config.toml
model = "image diffusion model"
dataset = "crops of objects in photos (Visual Genome)"
train_examples = 30875
image_size = 48
horizontal_flip = true
conditioning = "none"
arch = "unet"
objective = "v"
cond_dim = 128
norm = "groupnorm"
hidden_act = "gelu"
weight_standardization = false
padding_mode = "replicate"
pixel_unshuffle = 2
widths = [64, 128, 192]
blocks_per_level = 2
scale_shift_norm = false
attention = true
upsampling = "transposed_conv"
init = "orthogonal"
residual_init = "scaled_by_depth"
optimizer = "soap"
beta2 = 0.999
learning_rate = 0.0038
beta1 = 0.95
shampoo_beta = 0.95
eps = 1e-08
precondition_frequency = 50
max_precond_dim = 1024
merge_dims = true
one_sided = false
adamw_lr_other_params = 0.00085
max_grad_norm = 1.0
ema_decay = 0.995
max_steps = 5600
batch_size = 64
epochs = 11.6
lr_schedule = "cosine"
final_lr_fraction = 0
warmup_steps = 560
weight_decay = 0.06
adamw_weight_decay_other_params = 0.05
Rows from block 7, named by matrix and row number. Rows with one number belong to one channel. Each number is 128 + 32 x the weight over its row's rms, rounded and kept within 0 to 255. All counts start at 0. Numbers have three digits each. After the name is the row's rms in percent of the matrix's.
# convs0: first 3x3 conv (model.mid.2.convs.0.weight, 192x192x3x3), inputs 56-62, a 3x3 kernel for each
# convs1: second 3x3 conv (model.mid.2.convs.1.weight, 192x192x3x3, transposed), outputs 56-62, a 3x3 kernel for each
convs0.27 104:140125115107120177117117140163127128091126157155122080172111089073162118122155117136104190170134116088132159186089151176089145089109152081134170145156117149071167175069161078058156167095140
convs0.28 091:125118123120138098146036139124087152142143115125125140085132145155138169083110094159112124067208108127091115086103188151143100120150148100108137093160151092160160105131109167076121123114094
convs0.29 095:137063137097149091110088141129088125080106132163147153151063080184060158104185137066156106146109149122157129151154071074103136201241134103122166166100133105164132119177115105058150078110153
convs0.30 137:156094137136170173150071126087117134131126117147165146114112103137114213160133149095165135147069087168057163143179101032120194176179100118128131099132177106116141075155089161146107107143125
convs0.31 069:149146127110078104125160127116143146107166162172128134116074125129137117096151082122158079128043140171131152099141144152128112077146180122087154107102071086141143174101145099119177168119133
convs0.32 106:093158133133146118143166102105142105204117123106172069167151083125167084145073158083075178152153060138115188076107115175199186174111106149157099154154132098091171131123160131114120153057178
convs0.33 075:143136127141134132158141098111151117124154130145096158072173100131131144129178111136076105110141145147102180113141090135111160159078167056167160151071096155137135152136060150081085189133119
convs0.34 054:133135133158194150150115173127145150108129150126157133085101129133127086115058109128103107076102105169072177138134132114131172100173151172061139134116142138169155107134126133096116120120177
convs0.35 111:124089120097045127137131135090136155138077158122147135147150128086145106114147112082138121142131170089123126142153119156108181168104133146131128086154145149082126194066138101104106144166112
convs0.36 079:133088161090107155097140072194091118087120134135203121173089155151115109141128044169152107155000128176093150140106116118095151134162140127140172146114143132050111166083171113158097161144132
convs0.37 099:093168153148131161111159135125165095140157163146150133144051133123105165153162183119112132083126135093123139109149134098167156123122125107135135112117094129150129172081115160164084164174104
convs0.38 099:067129161173097148090137126115122142140152119155087166137101110151138139097120134129161171089141116133101144134119075100076122150098110160104106130121134124113122126132113174128114109088111
convs0.39 079:123219091175117096140127131170124156081114117133116148087145084131153164119145117177109102118062119113169086154162123118097095173085151116163100132084148106123115104155147170106102111179154
convs0.40 104:131157128090119121135106129154123124169171196097083106069092186210131103056125075146096162095180117155111184076135089112114115111117134097149147145120147145160101129074148090182087145093110
convs0.41 090:127151097121127100128163128129122089155146116123115094121077174146111119106113094138138111096143135060167124148219104158119126156111088189122105062166131126156150154159189086150111135105177
convs0.42 081:089092114132136141141138122184153097150100183071105120148175123120168071135108133120078153119085156137169114146086148116126116098114185104121174103137094117123106106150154130139187113094124
convs0.43 103:127124159069178113154088122132114121128160146128135160078134126089122087135156151134120124087131091114163166153049162116074135064153151154148158143111142121095139121104123141176170133160144
convs0.44 081:128158099088122151106157094130141175131143149084102193117113125161116119137142148173165090169097123077148135141148223143100122100178138113105147211087127114141123192058131050136219134158078
convs0.45 091:142122118118171122125107109098151093106141143149158104126166157104116146089074046072116154114123136101131130133227097089055126160154152118157164158139101090153176180090110089219061147136125
convs0.46 077:060174127131108116162153142093152140149124145151166095151096152095129145147199075102145143108160078128164089120123117103085176179149098190078144160140124116066115147121086130145137131118137
convs0.47 051:139141094104135145108186114164113110110164144108110114131089111137134168120074064084089098138162134135185123088139100107153160143154104140090124116179137121137165157173094163134172132079104
convs0.48 126:106126159105163095121090171112128150157108118087123161114191139154158124107145171109160140032198171080119110104207140150082155155128114065110108132159101171114168112146144141147172129161099
convs0.49 071:128123096143122147130163160156139097112088107149112128151104096141124097201105116148146099110146137166171076119130121073154113110102152153152102136065099158176087116197118126156165091179119
convs0.50 077:154134157156100089154117114135178154141108120137142116200199118088026076126079208140154130076061095098103109082165118167089134077125112131141104143170130135103150091114108181051200106073148
convs0.51 078:141130140148108124153188119121123115119126159131205118135144116100148096097102142143137090146110123129110126100164142085096158152071170151170132075105148116142097147105135115127101145129140
convs0.52 120:174091140097124090174082158168109107114145075126123124162128097133145146075070125177158103123114098175170093121143146124096075145082145139151113119151117154086187134166101139144133059111127
convs0.53 086:132108126153095086130079161166074161074118097144105172098099116140084176149132085116059121092148102113163163178104128054118163147106122114105154097146124137092165134158110138003165057221077
convs0.54 085:063151103151135101137153138099167104168074142144129128167102136179114128181105186127183095097143087172131102123069147049140169129133175130095080117152097138131092075115149133151131129139108
convs0.55 068:121113087108143117127124135143179121127116130120131146135147121186203105046082207113171111106167070117134090100131137121127170138113136131148140079128135166071100103177113145145073153077180
convs0.56 090:117064174167128133132049138125105118092113173099098157120104083145081056145086144142092163137093130102119090133138160162147090098151134123119123112148106140096152128164123148093101125114123
convs0.57 098:143117058137142106140195138118098154132113167107115151099077133147093107138111138125118131168062095111099139110112173173065173097127093096095166122133102138110167072169154088140090093176172
convs0.58 105:093162118140157103125137140079075142116149149168135133228061136048133096155163110117099203109145113107155116135096162170129151109141130125106131087195132168140144105141112127108155145138123
convs0.59 084:188084126164201115134104122111131138152133125122131112102206180151099000075132152159193118134163090137067124133184110129126120155140122110149172109164136104081143184135070101113183113098182
convs0.60 114:144096133118110108140127171077139123136157095094130166080117087200135072120093189150111117121105070096172162133125157083150083179076114136123138101131120122096116135082127163090172156067158
convs0.61 126:152062139126125083137128133131135101126105129102152128139064109162191126073125126097078179115085105216113127126089105129149116120108203138106098161156118088142171119126094104196103157114135
convs0.62 120:091176143064091108125114174098126081142135138107130140100155183217097097111111188075186083140131112146102181149101110118102114120162164156099108089121091131126153128093151187119141141151157
convs0.63 111:126059154116175140131092151144081194109152124131099217136183079215047199101151076067151145091069161146133129173178115096126156130161096095134084169120142123149133130180124132093127112214139
convs0.64 120:161119169131136074089131143117161113130077153155129128144106172107123122106078151146107144101153111163089174135157084096147103117118113119148159125158117099205097112155167153138122048074162
convs0.65 086:135128093118116173134131101185085118109114126120136090168097175118137169110076123180131112122122117126086118127136139134099088136161163105100120140127095142184132106132104115153120104108141
convs0.66 081:194136152129086110140130142110136142097111127125106156113178098133097123115064147145132088138154093103117126098184112106068188121162135153131118084119128144159172064132071166126138087126171
convs0.67 121:136000145135149150108114183097158144075148087143139167146102102185125093127159141141126128154117168190125076152165080111098112140102146155068127066143117178113127082139081176095155118098146
convs0.68 103:144081132097089120142107093134138118126134103114162174142096099135224100160137096130118117119110142158124149175113168110132064144114177123113148101124202097153112141120084112113104130159146
convs0.69 140:111112148188110105112172117148114151129083119127093151130096077172144137130084131153140118150048139103149146174092141125104101083153162142132138136108122132107112184111091121092162119075132
convs0.70 083:125166110190145151134160132096097170135109125106177151108177108114178137152135088154057138071166076178103121126154126079191129183117130133131120127229103136110122068189151120120140138112186
convs0.71 078:139089173154148150167137101165088126134158126093128110145150068123169075133075159216083113166102090111125132116141125097148125139180116116147112120139119158103166114156087095098191153173125
convs0.72 096:181090139158111145109148119097193115119141117132136142182140153099143104128095110107128155174091179092134119154093161105121144089129158158157123153076143133128092080130141103105110148183184
convs0.73 089:141163148102156124177118102108169103090148104127124170150128113187087169130157093125092157163146122170099142118099098071094119139123090084104108127159130140157158071076137129158116105193137
convs0.74 084:136134135144062153116098095174150101133132099170104106151081100132131123093167113113158107025138097107135163158144078120091169153123154129146153120112116122145118112152113091131160129161100
convs0.75 125:129118125134147095168128144132148092158133141119083103186133102152041155151164145055153132164092161097167143062159138168050078122127144083160142214092131101208111137132126159074152136128086
convs0.76 117:133077156140129113108136132132106140131118123130100146103172114171157059147104161099121177140066147149166125099140139090162090181083143126140144102114098169117130074135167108044109146213102
convs0.77 106:162100150158159100118134117096146130190088140127090104082215117154094041138150150114166104138106102146124136117100135171110135130073157130129135091149092150174116123073160149143099133105134
convs0.78 105:159111139139101130186141101122114154119094130146154133105164147133153078133102127140128140149078142085159106075125147129136120103183063107071154133118099105166141169126100131080111105095112
convs0.79 089:132112142079168059115181125111112128121138114138158116196132123054075087094123096186124096148153122126160113142111149162072133126114152104144104055101143128109127105175101101184090128130137
convs0.80 086:157099133113130101136153119115171125132118124120099136089136166121146189149175098142115161117122104123173138119142136135116139123126122138144135119080162108102118154186118055156177160195103
convs0.81 074:140148148096050113145130144132105082159182153111107172188174121173120173143194121141173093141126111124182171096153229156099083114137096215138081050107123111145145152094130107115070135190101
convs0.82 088:118090140102148149097142100147131142147133123108080102088148108121146203139137098141158087167125110099140095114116091112106130147145110134169125107128118148130136153123124121139117084100153
convs0.83 122:110069190110117100159142165145107100149138156160068176121187137105153110141144149128111141142102166158081129144048166095164080094095187155101164106070119168113116095101136189110118123173137
convs0.84 098:117098144129139157143157069142145130117142109125127147096124193114134060099103200175103122105126115146121134141142101134156117106097141134135117191140107136128130099128158130166093097165086
convs0.85 153:144119133106086152123174117079112095130142167169111130124146111097153134123125139094123144144120122074122190124180098079170105171133134131149142113113133104123143137179065101086136171165148
convs0.86 103:182110128100101077122141144121149125141142118109087135101180141180090134167087102059144139147112077078176060086134176099105078115158163154131134127145106167102122098096135109198088059097209
convs0.87 110:137103151132130153178100175062133153156127130088154147094149148140155132092100150127181084084157149127153184080179087159112130082176151053182167119108134181176156113202108129130108072177072
convs0.88 099:126104109108161152161104154080149127112181102095148123106094110108122123126066162222125094092138085114133085096174143094072118178129099129120106169099118097160102154131118134100114146134132
convs0.89 116:162048154092111126138147147084152081168104090174101161124174144124081181129148124110171157143069137146125157110061093167107214111138141142114096147131142139107136126150088172151146143109095
convs0.90 080:149085112117137131092151107086142140138155096133155117160140110108138100086147084098154163107090116106129138142143101177136115141139070133086154112124147131135091123148155100117098112129108
convs0.91 095:099146103091089123147175118120138109156135125116128085136115131150078128123183161109141137075112125141150109161166109156127070098137170182093121169101125132114158092143126131067125122225114
convs0.92 105:135096141114167093146102080150085145104131125125126150113177096109121114107196125138168133123096101164182127093116140097055130105125178136111086109104040177178172160164136058080094144152119
convs0.93 086:116102111140206094087151187092102122126121102072113167142113180153113121136151053088105119142139123094145095137134123148111150122114146132125179139124115100074092121120178137140104172176102
convs0.94 103:152092134147122099166122162132114148113161126116130107117145156175152156170068147114140123157086101129135104104138107070120122155105147097120144117176117137130130144146212096120132137138154
convs0.95 105:163115060120145120227104112180102095108110138164159157170171085137113077140108132069181071143217112187109131123153092139085107150084144088176074151123145125163135122110139153130148129154086
convs0.96 090:138087110132147129164208119129123077146152148118101153161124140157118130097134102143093120123160128109113146116131065099128104160112147101143103165134078112122163149110144092170131097120156
convs0.97 092:122131099135112101122125144145141128173069110189081115114110084163040171195165127119142107137148146061144114106176149100073137144137125126077121110164187173115122101169131200119131078131101
convs0.98 092:128107119111163133146094107135116156115159100138145170160092134166146124128126094190083107145151138080155121158104161095165132124116113090165159175096110121130122147136073084058169070151092
convs0.99 139:141152147124121107057148136125140154102130139128153159104188105192061117108123129196050126106162168156136127156097158058158121180102109136109123115159163194065124064121133158144064153128193
convs0.100 093:137125137100143110131119068127131138124142111139168151131082121097144163130102096127097157104097145160138088131131140104078178139158101146089196117141110087123123117089131107158081169135120
convs0.101 085:094123167178120102067137145120125115072153112103156097159104146103121097167151096142148122094086148107117175125149103144095121136153156110179118130090155155150096127132100096151209166123102
convs0.102 093:134135107084147113113105180098174098094198148151155073071173125103167218120066100113138132090148102114122140119111079075139174181122114160109125148118164085103116141127129152051149095152123
convs0.103 084:126126177127139176200112109116126104140120119105118142164139117149103138127149073138166099144048131102144135142130129149153101105114109120134136093134149102141110058130099122167128134133097
convs0.104 108:133118159159055133141097145117111115159139131093143077130110145152123135152191131119093119124118118201087165135098079154126138130096171138107133109130061162104145120132102108132183162140143
convs0.105 107:130127133101110126144120147111107089201151181134108122114108104137150133079121176121159145133127104153144144123081152135174158141103126145112135110165111127055145131113094145125101120097134
convs0.106 077:112067136150116099132120131105117146120136144137081136141127089112105162135149096100133120159162074108086165144168121075160085139093088082113143179108094115114150086169158109117181127169131
convs0.107 148:133180124119101154163094115126165098129130121092097119102177135142121066140124163141118121133149143159140098153126147182150162086117127152146128137082124148165096195068088130127143116111081
convs0.108 096:113114145170139103107111218102172113152073120146112157123133140124144178153129084117178104144142125088152130108149107081055131192125125129126154142118170127124154079062147146183093120133109
convs0.109 111:104103102119087129157188110114116143120105150123107108079135104094095137114085179116173131090153087131140131152091105107098137135151158147109081142135112135115136158115135088153085159113113
convs0.110 097:143160158103159156127111084145149150131128135144126126202146166198054165077081079136105157166129095118136134155119130134116132127143089096192161194209126090112076127135193142105185131107124
convs0.111 067:149128127116155145118103147120129111121137052111197201109141097081158109078191059069103146142111126162170125104050127091181103156141149104078156120113175127136124121118161126147112121168060
convs0.112 149:069162111152121129150150103116150172109111132171187096103119108171199105117124084161139152095155109097155140142079119070148119118139127113086133179110124147144113127110096116149123182116124
convs0.113 090:117124134144122118102153115113118133092182122138104156121136094165146133135172132155152120116082101118098179127099159142164143189127098093116166169099157116143128140106110076127151166160141
convs0.114 085:079135110125174094103188124121125108144167104140166065158100130085128091178133108141147152088126133161110139101151106152153109164107145116101148201095132144102093090163089153127115082100119
convs0.115 080:111144084105139083174119104153126164129130152111135153162130137088116147058130180100165129193101121150126131072186180102097121103071147128154090134111154132113104123106118158089148111115137
convs0.116 084:144087117132080184117101109118118147169136103101134083140150136154175088122102140108131104128172122180102053086147207155121075082167140078131171110164123124129112098182158117122108063107135
convs0.117 109:098112145086145163135123120131105140143157061144172117103180123065126139152137198088096173131095151154190156112101149166129126112144086151131114111129117156130105093193116117067120153123152
convs0.118 112:130131074161096124132152122112133138109150110116162134117088097135156121120083104157156124075109141136132096107127219119119175121129128116142090181145161122128130048149196216095102118183091
convs0.119 086:142108163130076135126115118099101111170164102120155091156152211121053032107123148142156161056160105112089108127110129104100170187122124115125129137113131135080120185083126127137115073154126
convs0.120 086:123149151084092135130132208133140122118107137099091154138127075141172160091107147093115122138180154127160159164058067163117132131155176143121172203055106127124142141156123134087123115099106
convs0.121 075:116059134096125073165137127131164149085125104117162129117213139176086070091164120131105156089093110170089126172142185081107154111140103125124149142106116105147131120166116091125082149113158
convs0.122 106:119118149160114095177035146109099136122178101166122136151105138118187134119086144091220105109137112072115121156156073110156153149142060117131191114115141114094106131120077121132151131068088
convs1.27 097:128116148115163113172118152163098130115176139143103113131074175115112115165099088105151120140119143118181143099117155115127100128145131093043157099145104121180132121163078130085180129162131
convs1.28 088:110167160120175145107090174102099165124097128145171185120121114163172130174125101126152137119103074168121099093183141120133084155108123106118115172089159088141117162131106112168133108157107
convs1.29 092:060115196136103149148099130092168136160139152110125131119137136181123114166133123114111131147121146133096169080093084149081119183181146148171102076121047143120136123128168179188127182093103
convs1.30 148:096176134090106150125173110157092092113129138132136132085175064088176101119148156158075117122206118140156116131092109115131139095152151122148110171130137103090121129078145147172181099116164
convs1.31 059:092117128159190168117088116069131106097113137163121166063157101170095105121180161135096118104184089165077093103139153121138123098148119134143132179207151091132114134132141066117163130082209
convs1.32 106:127190093129154109124094152155118118173172123121049153146069116148121115160109135097163075173147175116108095114181129096078112135108140122133162162144147107162045111112135092169103099161132
convs1.33 069:173105119126198145163077161118145120143082124105167143107110118175129077124111184125156159079155132123131131153113165125066114089145164137126138131098175103096134155128113132163094163172112
convs1.34 034:118156068098137069185144141061157079129081155151140163111157118073130168128114166115074112114151078150186157115163163143149139150076160075110145120136151160129122118099070135114145108120115
convs1.35 112:174120050111176147159081136120120129097091190211132049171076138126115125127150172110128174135075119106129177126125107117132160126150111128133119196070164119136146115118109119188146123090121
convs1.36 070:105132128085117144173129151147129101147135114153108117145153070110196170138127111145075123148142124134119147105140135176107145113203123159156113075064156189090166180023122090066166139164175
convs1.37 098:113123160173098152088140179127197176104163080093172125113065112195085116142133112157120140132108156112143143135113141140111112124088155168093076127119134109136145071170118119122162120139104
convs1.38 098:159100134083149157164142109132178130125146117145116094084150130166119075146126163153104166135162112145061135158142134151097067150130116147083126096132175079182101135128137183141108152054121
convs1.39 077:119122154107169131149108171162150134118147136137112133148137123110063073108135144120087124150169098158148125110134112141152176099136114054174078170133164198109115179053134098168120115149189
convs1.40 103:136075160170123120153141094065152174087111056159135162210144144134095094122184124109148105141111170129137105149120103147126179079093144184138138078117168145139172128159140089120218134167078
convs1.41 089:180112115089172132127164131147093117180148104103168134117144120103163100108152177090138144112132092120143152130187110128117150096129126147090141116131107128160130138080166105137167077204110
convs1.42 072:130090099097211171107139137150121159088154126143081156088064160135085140135154169079117122200131110094124155082137142145127123095143146164143118100070174102126098104179089210085108124141140
convs1.43 105:096096117127189136096159115154098066129153131104084168147128131106119148121170099136174086164104158139153125145140129138085122122146142118106172110098119126119179116185141165143035102113088
convs1.44 077:125056163124123150124180104126148118127153154098136153124139105138148113122133156119066119166138173137167123175100124141139108188098136114161125098062081096154189210124107105104232141125051
convs1.45 086:141144138120058133179102119160110092085141161125155098159128126103148140125168118156115229065192155120121124162123112156176123149118102198063148173118117115124142140137127174171167120108088
convs1.46 075:129189180166066124111138049083123150160144168159167074118074178115122158095178079109096144116113129176114096057056160156135119138169163107171146183107090147122133142092160152135155065160056
convs1.47 044:172056176085126163108160137132140113187171145085158096166124102108132130142142146157099091144126105085135121095101110177115131106175120095124079138139117142148116086111128186102154093110148
convs1.48 128:098108077179117115108199115135117103116120149163119144130049168134106157154103059147138149116153119099048210143137146104120127110117157115104139156076074139167171178117064111081108080133168
convs1.49 063:137146146110208100144117103134136155120172120173121150159073106127161089098131127146121139096140134148148104108159139101129138111137167123089176149128128075086123182108064112191119178129071
convs1.50 072:074076189156123138103113093159122141193137053043100185057119138168204124161080096169127153164145124138087173139157156103080101159173119197077139159121068125110147142149180109107085140046156
convs1.51 078:043151093170184127135151118113111127082156154107210147169108112176063107110122121110177141064084129166093117080147139067184090127135143170134103097094139118097181076145147168107087150148086
convs1.52 130:122216092115090157102148109172114123137115118128124105154141173137158125076157078148127101185115102177088125088138112125127170082173130103172078171045121132122124128114161120068125175144122
convs1.53 083:119122078117135130119124166094124111148147111121123140155126133140178107132131093143130177158148060083157149148139103086164187148130055156101100150123114131124105101185126099129104149114130
convs1.54 076:101079053123143154108139127148046094062099107100132143126164115117159152123153144125078133073119151134115131139127126057100181170145091095150111147126126115172095145065139094123096117120129
convs1.55 069:142144132113143144092165117108162121184130153133111116149131153126111124176092109112155103179121115131122106135179155120112111130110160169128166079142129131122078101159130160072150134120141
convs1.56 087:129121158114067166155121124158121128158135112145054141096141143194114106127127125125142123193094103101144118127126135184161100130107130127154111112079111125156138112094159173092134114151072
convs1.57 100:130140218082104094148199056144160160108183090093119162169091119128140105148119110083116066162130185128107165089116106154156132122104174116182117092114141140123073141092152230063168146128144
convs1.58 103:160081126098162175108088125123112114140134122149169088172135091070074179129206133168086085072107147162146122146130128128091066141172103149089118132192120135132094073139116187098135186093141
convs1.59 081:119074155186069088150138115070179065148148087137078206137162138106148107136105116085138147116090123165174090132146105136105126104133119132155115178132134147146119187087112140127121068093122
convs1.60 121:149113093163080115114092162144076154119116099101105134161114136169101105149188134122100114155163149128202072144121101143142168088055158102124095176130153132154093084148148103183150156075131
convs1.61 134:139185104152073138109113124142125128105153144170111080125124162128092123116155132157032182066177073176069200134198137126097100116118147131141091116152124146069156111116133141026201187137118
convs1.62 122:103167090112153085146128175117125078135148132186100138099144153141140076125114129159157090148120102138119148147081112152149177144092154136108096148106165129136140174117120140141064093145148
convs1.63 113:122123101156106147097135135163147125110091126089156111167067172086208053176053160078113086155206139080119163106126185144155131092136114125166147115080088162150123149065184169163087122098143
convs1.64 125:155142097101087142164126114134123154108129124159079079124093140186129161108138082115152117179084132142107158108164112135179096174138099129107154104111146148064141152168106159163127047118155
convs1.65 083:162124087093124142183135140124132094100184191120162104126110154131102126064157105126125162140179146084143171129140103203130102162094149139078134097101174154149143080185161116165081089149120
convs1.66 078:092125131104105107136149119082136116127107077158150197123130097096133142156120145088130164156124065143134112115050097128146136116169117097136092097075152127184138106091172139182153102095082
convs1.67 126:104100160146130092099180143160130130087143104133094166112123164117122129187095118130118155111092140145139082119101148101200161136134187119140137095128156138153131149094145078100129172104104
convs1.68 100:153125106083141142165116121178115150158110144125107088094112162081148123178094126090168157164149100169136096110147142104157146125083158107125071135127152111094128228068178160137162162064075
convs1.69 144:094159082168149177137082083130116116134115178148122078139179115113087157177144091135108156074184087143192097134139134167123099074126147148123144150102163130133103077163191107126081141123186
convs1.70 083:159084146148111067171093154132115190192140113146082085122140122163068179099142099087132077171094156122120132159101039149100124177141137168105116089143170126110105112097095112081184098156145
convs1.71 079:153131158086131102123065108131117205144127099130157107126189132164062164104086177092138096164156101170155117101074131127121138131158111084109148174101114132125096143111069187121129096135045
convs1.72 098:157132144129105121120105114169132105102127138168105131180140124044106191169191062128093102120140163078104140159101149156108154140118135158152139087129196118080103101062145147139164104057105
convs1.73 079:146193114103064088145094113107140112164113119133142111149083085140109142142185139151107096146088177114097115166154143082100141149134103156129163147069147148092174135049133129120082206115099
convs1.74 073:185091131119058130154130120152096134099073168118095129150142154131114138116104090152159130121166086109142143087092146129117144127085196129131163140075132100163162137107173150119066174075132
convs1.75 130:157187085117151097133159090143186139159105079127126136132158116131169126147085108085150096184155129121073168121114134158186101114076172165090181103157083127116144150150097154151124117127152
convs1.76 111:113133126132112092122151133221088124098205085126079130121142141160115143153058207206063119093180150179162100162162108161077122154094100138149130145105155124084105159139130165096156151105123
convs1.77 110:099088165101117051092094204125135116107080067113168194157155076190103109098167099113113144119136130170093135159063144136193113102155128140132096126146144095113235111122099162125133112144108
convs1.78 104:111192111184107136088172090146128145134172207077162050102146121115139120119153144114067164114137130127169091129107111184114159120133114120153141102162131140133075131107126106135103190139155
convs1.79 088:105117117128124098152170067119132107163068155126149153158143093187131139150093081187110118131101172152141133147123123084141124153106131108145128106123176171087176150133118164105078184072084
convs1.80 086:156095126116132124085203071111150127166134133087090137099126115087156119116080140083110115155132168166091118153149196174102056121122163113087146127129148096158127156077158119165146140129149
convs1.81 065:139083123143117161154123134134128137165139147115081143192079132078151073109171056109101117119166118115106111101158135146163101095061170124088133158150093143130107118119176088130112099093109
convs1.82 085:155084176066149132178166079172081177094185149108103133133109144055132128200096104127081109163160116154105161123116105146120120192073155108116188132112138142110149186099137142108096146166130
convs1.83 125:065147137170121135101171121155069130120074171130146143101135105173100128148132108104168110108088130157140102112164060123116172122197130117169075110077209131112113115136151158089083141129171
convs1.84 104:118097145127190079113154153132139194182086123100133150051136148148123139161102125130152122086095135105160128057116110132176097117125177112144117191080091120183126188092078101176126108125116
convs1.85 154:160078116097124221141125074101100153150178111137138097127103149114139143153090155112158169105149097122116146139149133159094137099071136146141103111079145165110111102115166111150188172064080
convs1.86 106:157071131185074131091196116107144094096168053171115165124102165087176104117096097161090141176115200118148124100155134136149117104095165098134161118153109180099149135140131182060164121149110
convs1.87 111:218105100079142075141118128109089152146133098125120160105153175149126083128110140137134104116150169102086143094124177156128072096098164096143139104140111141090154166075199100113095125129160
convs1.88 098:162123122145084139098130119117138096118142125151142152124176085130096098199192125136193084107105192129086117102130058144166121140106154148116143130143110148133111110144084148102134145125141
convs1.89 116:086137102120123148145101104115124103108155148059085191109167144083162143142108089147106158137158070148084118114096116102157068163181161175120137136127114103177122086134119071111146148173138
convs1.90 070:147171116161100144107074151157129135148064151161074068125233134167118121154099138130139109161107156151152092145153105105065077226168076136142150128196127096108146134114134127127107146075159
convs1.91 096:150176146074191151096170056128144103187085111103149177083143117122153116145093156116142140106085192086169092102130153119223133109111110134123132111166128119173135146117110102131115094158099
convs1.92 103:105134069143079106185146145151114139075111163134181092180113118107078103122172045120119118126127134142120201076116147078109142154082180126109112157076167119148171112132134131171115127128101
convs1.93 084:147157131100112157098183118165145140079144134108162180132140150135146181160077095183086173111141073110113125168139085102108185183075149122096124134076197094158130173091103160058152082185163
convs1.94 101:146153119077194149178051174123086114120174121149125160146193108109163101147046164147125165140169043100182109109104102150158139169098099092141135134115197106148103099106152175076119140123144
convs1.95 109:135145143137042180183083110103080167163120087143138109148109151141065100204136113131087129144117138133093130110105132096146134116101143110179126169112131159102148123088166183091129081105155
convs1.96 087:087215102149144118113122172091219161065155139151061164088115119082164195156146094138144119201080101038109137090103147119150040161127112148117142130093154119118085186097199092197066069079179
convs1.97 093:073169193120138117113148159120130059102236126147125091156083153115171094119152133087125149170100157074166133089094177112147128135185086124143124157104097133207121145189108164094094109057134
convs1.98 093:137078157083157080096186151136165135101088103118144139088131125138160147146183059137093159107101104151159115153140118066157155147079131068125107169150099119125118202103112127216128121128125
convs1.99 141:113101153146088111082178167152119123185079166089094099122149139132173056194074158112161113131149128117097079104131141169171114109135097088087105135161133118150174161185089141108112148085186
convs1.100 093:157120136148091123104151137125185047096159185141065162134082113072158137148184089153164110056141158153110119146119067122157166156168066169100117119180148110134123162141094102163097139057122
convs1.101 082:119108168163112071156165169099097158131139111071135158201115105153093063148134174120158122082149116146136098086182094057152124143110133097183103159097085105196171161135118136105146145119064
convs1.102 094:084188135133085081150130157138085128116139104114148133111129151135138115099083167094135106113163171133103107093115147224041163101160124095136150134159116129090119141136186139140135125136151
convs1.103 078:201068129147131078122128165115127135185176203129071154127133208078141098125133155141160131128142116105138123106110095146132180113133116148097135121127070121128185172086104129129092159117134
convs1.104 111:146125050170180112131112106128114166167109133158089114148118120163107112097147088124139125098103122117177168110161157043104154093191111136125111149137112119101146170094117146144137124188102
convs1.105 104:131184195121098073143071156160114117164103106108117115118120116100099147128121110110156102138133097136131108095152135150104147183102147116140150112158135128110140178122101057096119095153121
convs1.106 067:138144020088153176138157158119100093136133140183158101103149065114146093106145119119107147144170095105136190155119117152123120096095113155093158100181064089148116107140165157112114126214062
convs1.107 160:090175108084153128168098125151153122120147108105150149136140090134097145103108141116136135143122137113145107126134120134101105088101153168093128154158126063140138138127141054082136190182113
convs1.108 095:136124087125154117113127139112131119129144099143137165184130096135102142122081138130122094121131185144087094063097130180130152168098156100080174119139131121136148166120159094074105136214097
convs1.109 107:131118106122070142148125164155142130147155121117054188144135124105085152176098169142130163111111053114139145136152133132088108120164170112056202146106072091131146121134141090198101112158160
convs1.110 095:123103104176114131139065155114084117210110116125152129103112137083169088151190108147155087101147099157114187113151177113099154156124139073127159183104135126082156146155108070090108144108173
convs1.111 074:102141099171120149129106077124130105143148127139133147127018179185151160145142080142163130148078153100130156076154123102149105149188157136104138119140072144107201128092114128153179099138099
convs1.112 156:130123128063132143115158124128113117121063116143193147129151146083109101162126135134079150155135134139162098129059171135092218115138133107135123148118125140150127165175139138091117172115079
convs1.113 089:099071176107160085141110136100139133127055142129127161104111160126184137110113180068155087159151114102181108208090142060123131087190159112178071094191112157101188094139122068069228165129210
convs1.114 085:116137131108118114157134158120174127117107087169168161094149111109124100137125145105108115122145155089126190143190117133110122106091123168081168101151158106078161074116101178124120159135128
convs1.115 079:075094116168172129155114151122165100140163058086127175098095210086128163111116132078143093129142131112165162152176129074138179080137142117134143109133118122106170092153102104091120144141145
convs1.116 081:106050150127096169083122138165111137091131191141112106138148163116092157106137135110169141131186113123084081093117105126141130124079150133126135108125213116099140162095110117173091100157112
convs1.117 107:184123102097129124069138162131155098154158124143075059159136142073124172154159088134030135158137106140146129167165105083101152158174106140107128127155123194112137157086144138148095122151141
convs1.118 115:125174122169098129130140124134145163121129153158063140040143146088178146117143132160087181139119117093116122103178126161092151093196088132121102130088143152134121130095180138076130117139120
convs1.119 083:116131162094110125144141149138124093121115141146144112137094185183136142098172057112127105101139159158181175152153111092088173126119066144154080165061205153132174110176173118154135120135145
convs1.120 087:110163104095186110101131108104182140140113119121102089171116098093158173154116101111111114156144067083049170138143128154154084146129141156109126126107139100163085144159104134148102146209108
convs1.121 072:149132107094130178236058106124145124144145131116059133149089082156197099101097111139153084139093166108130178133185139129084126125173104100108084106203151103130122092103145179103146106135127
convs1.122 108:118134159081140134117129105195119106108124155086216112188103148113107132092188113132144134083138200187087137164072115190060171144096141138138113128129161106125101155134103055144162169167059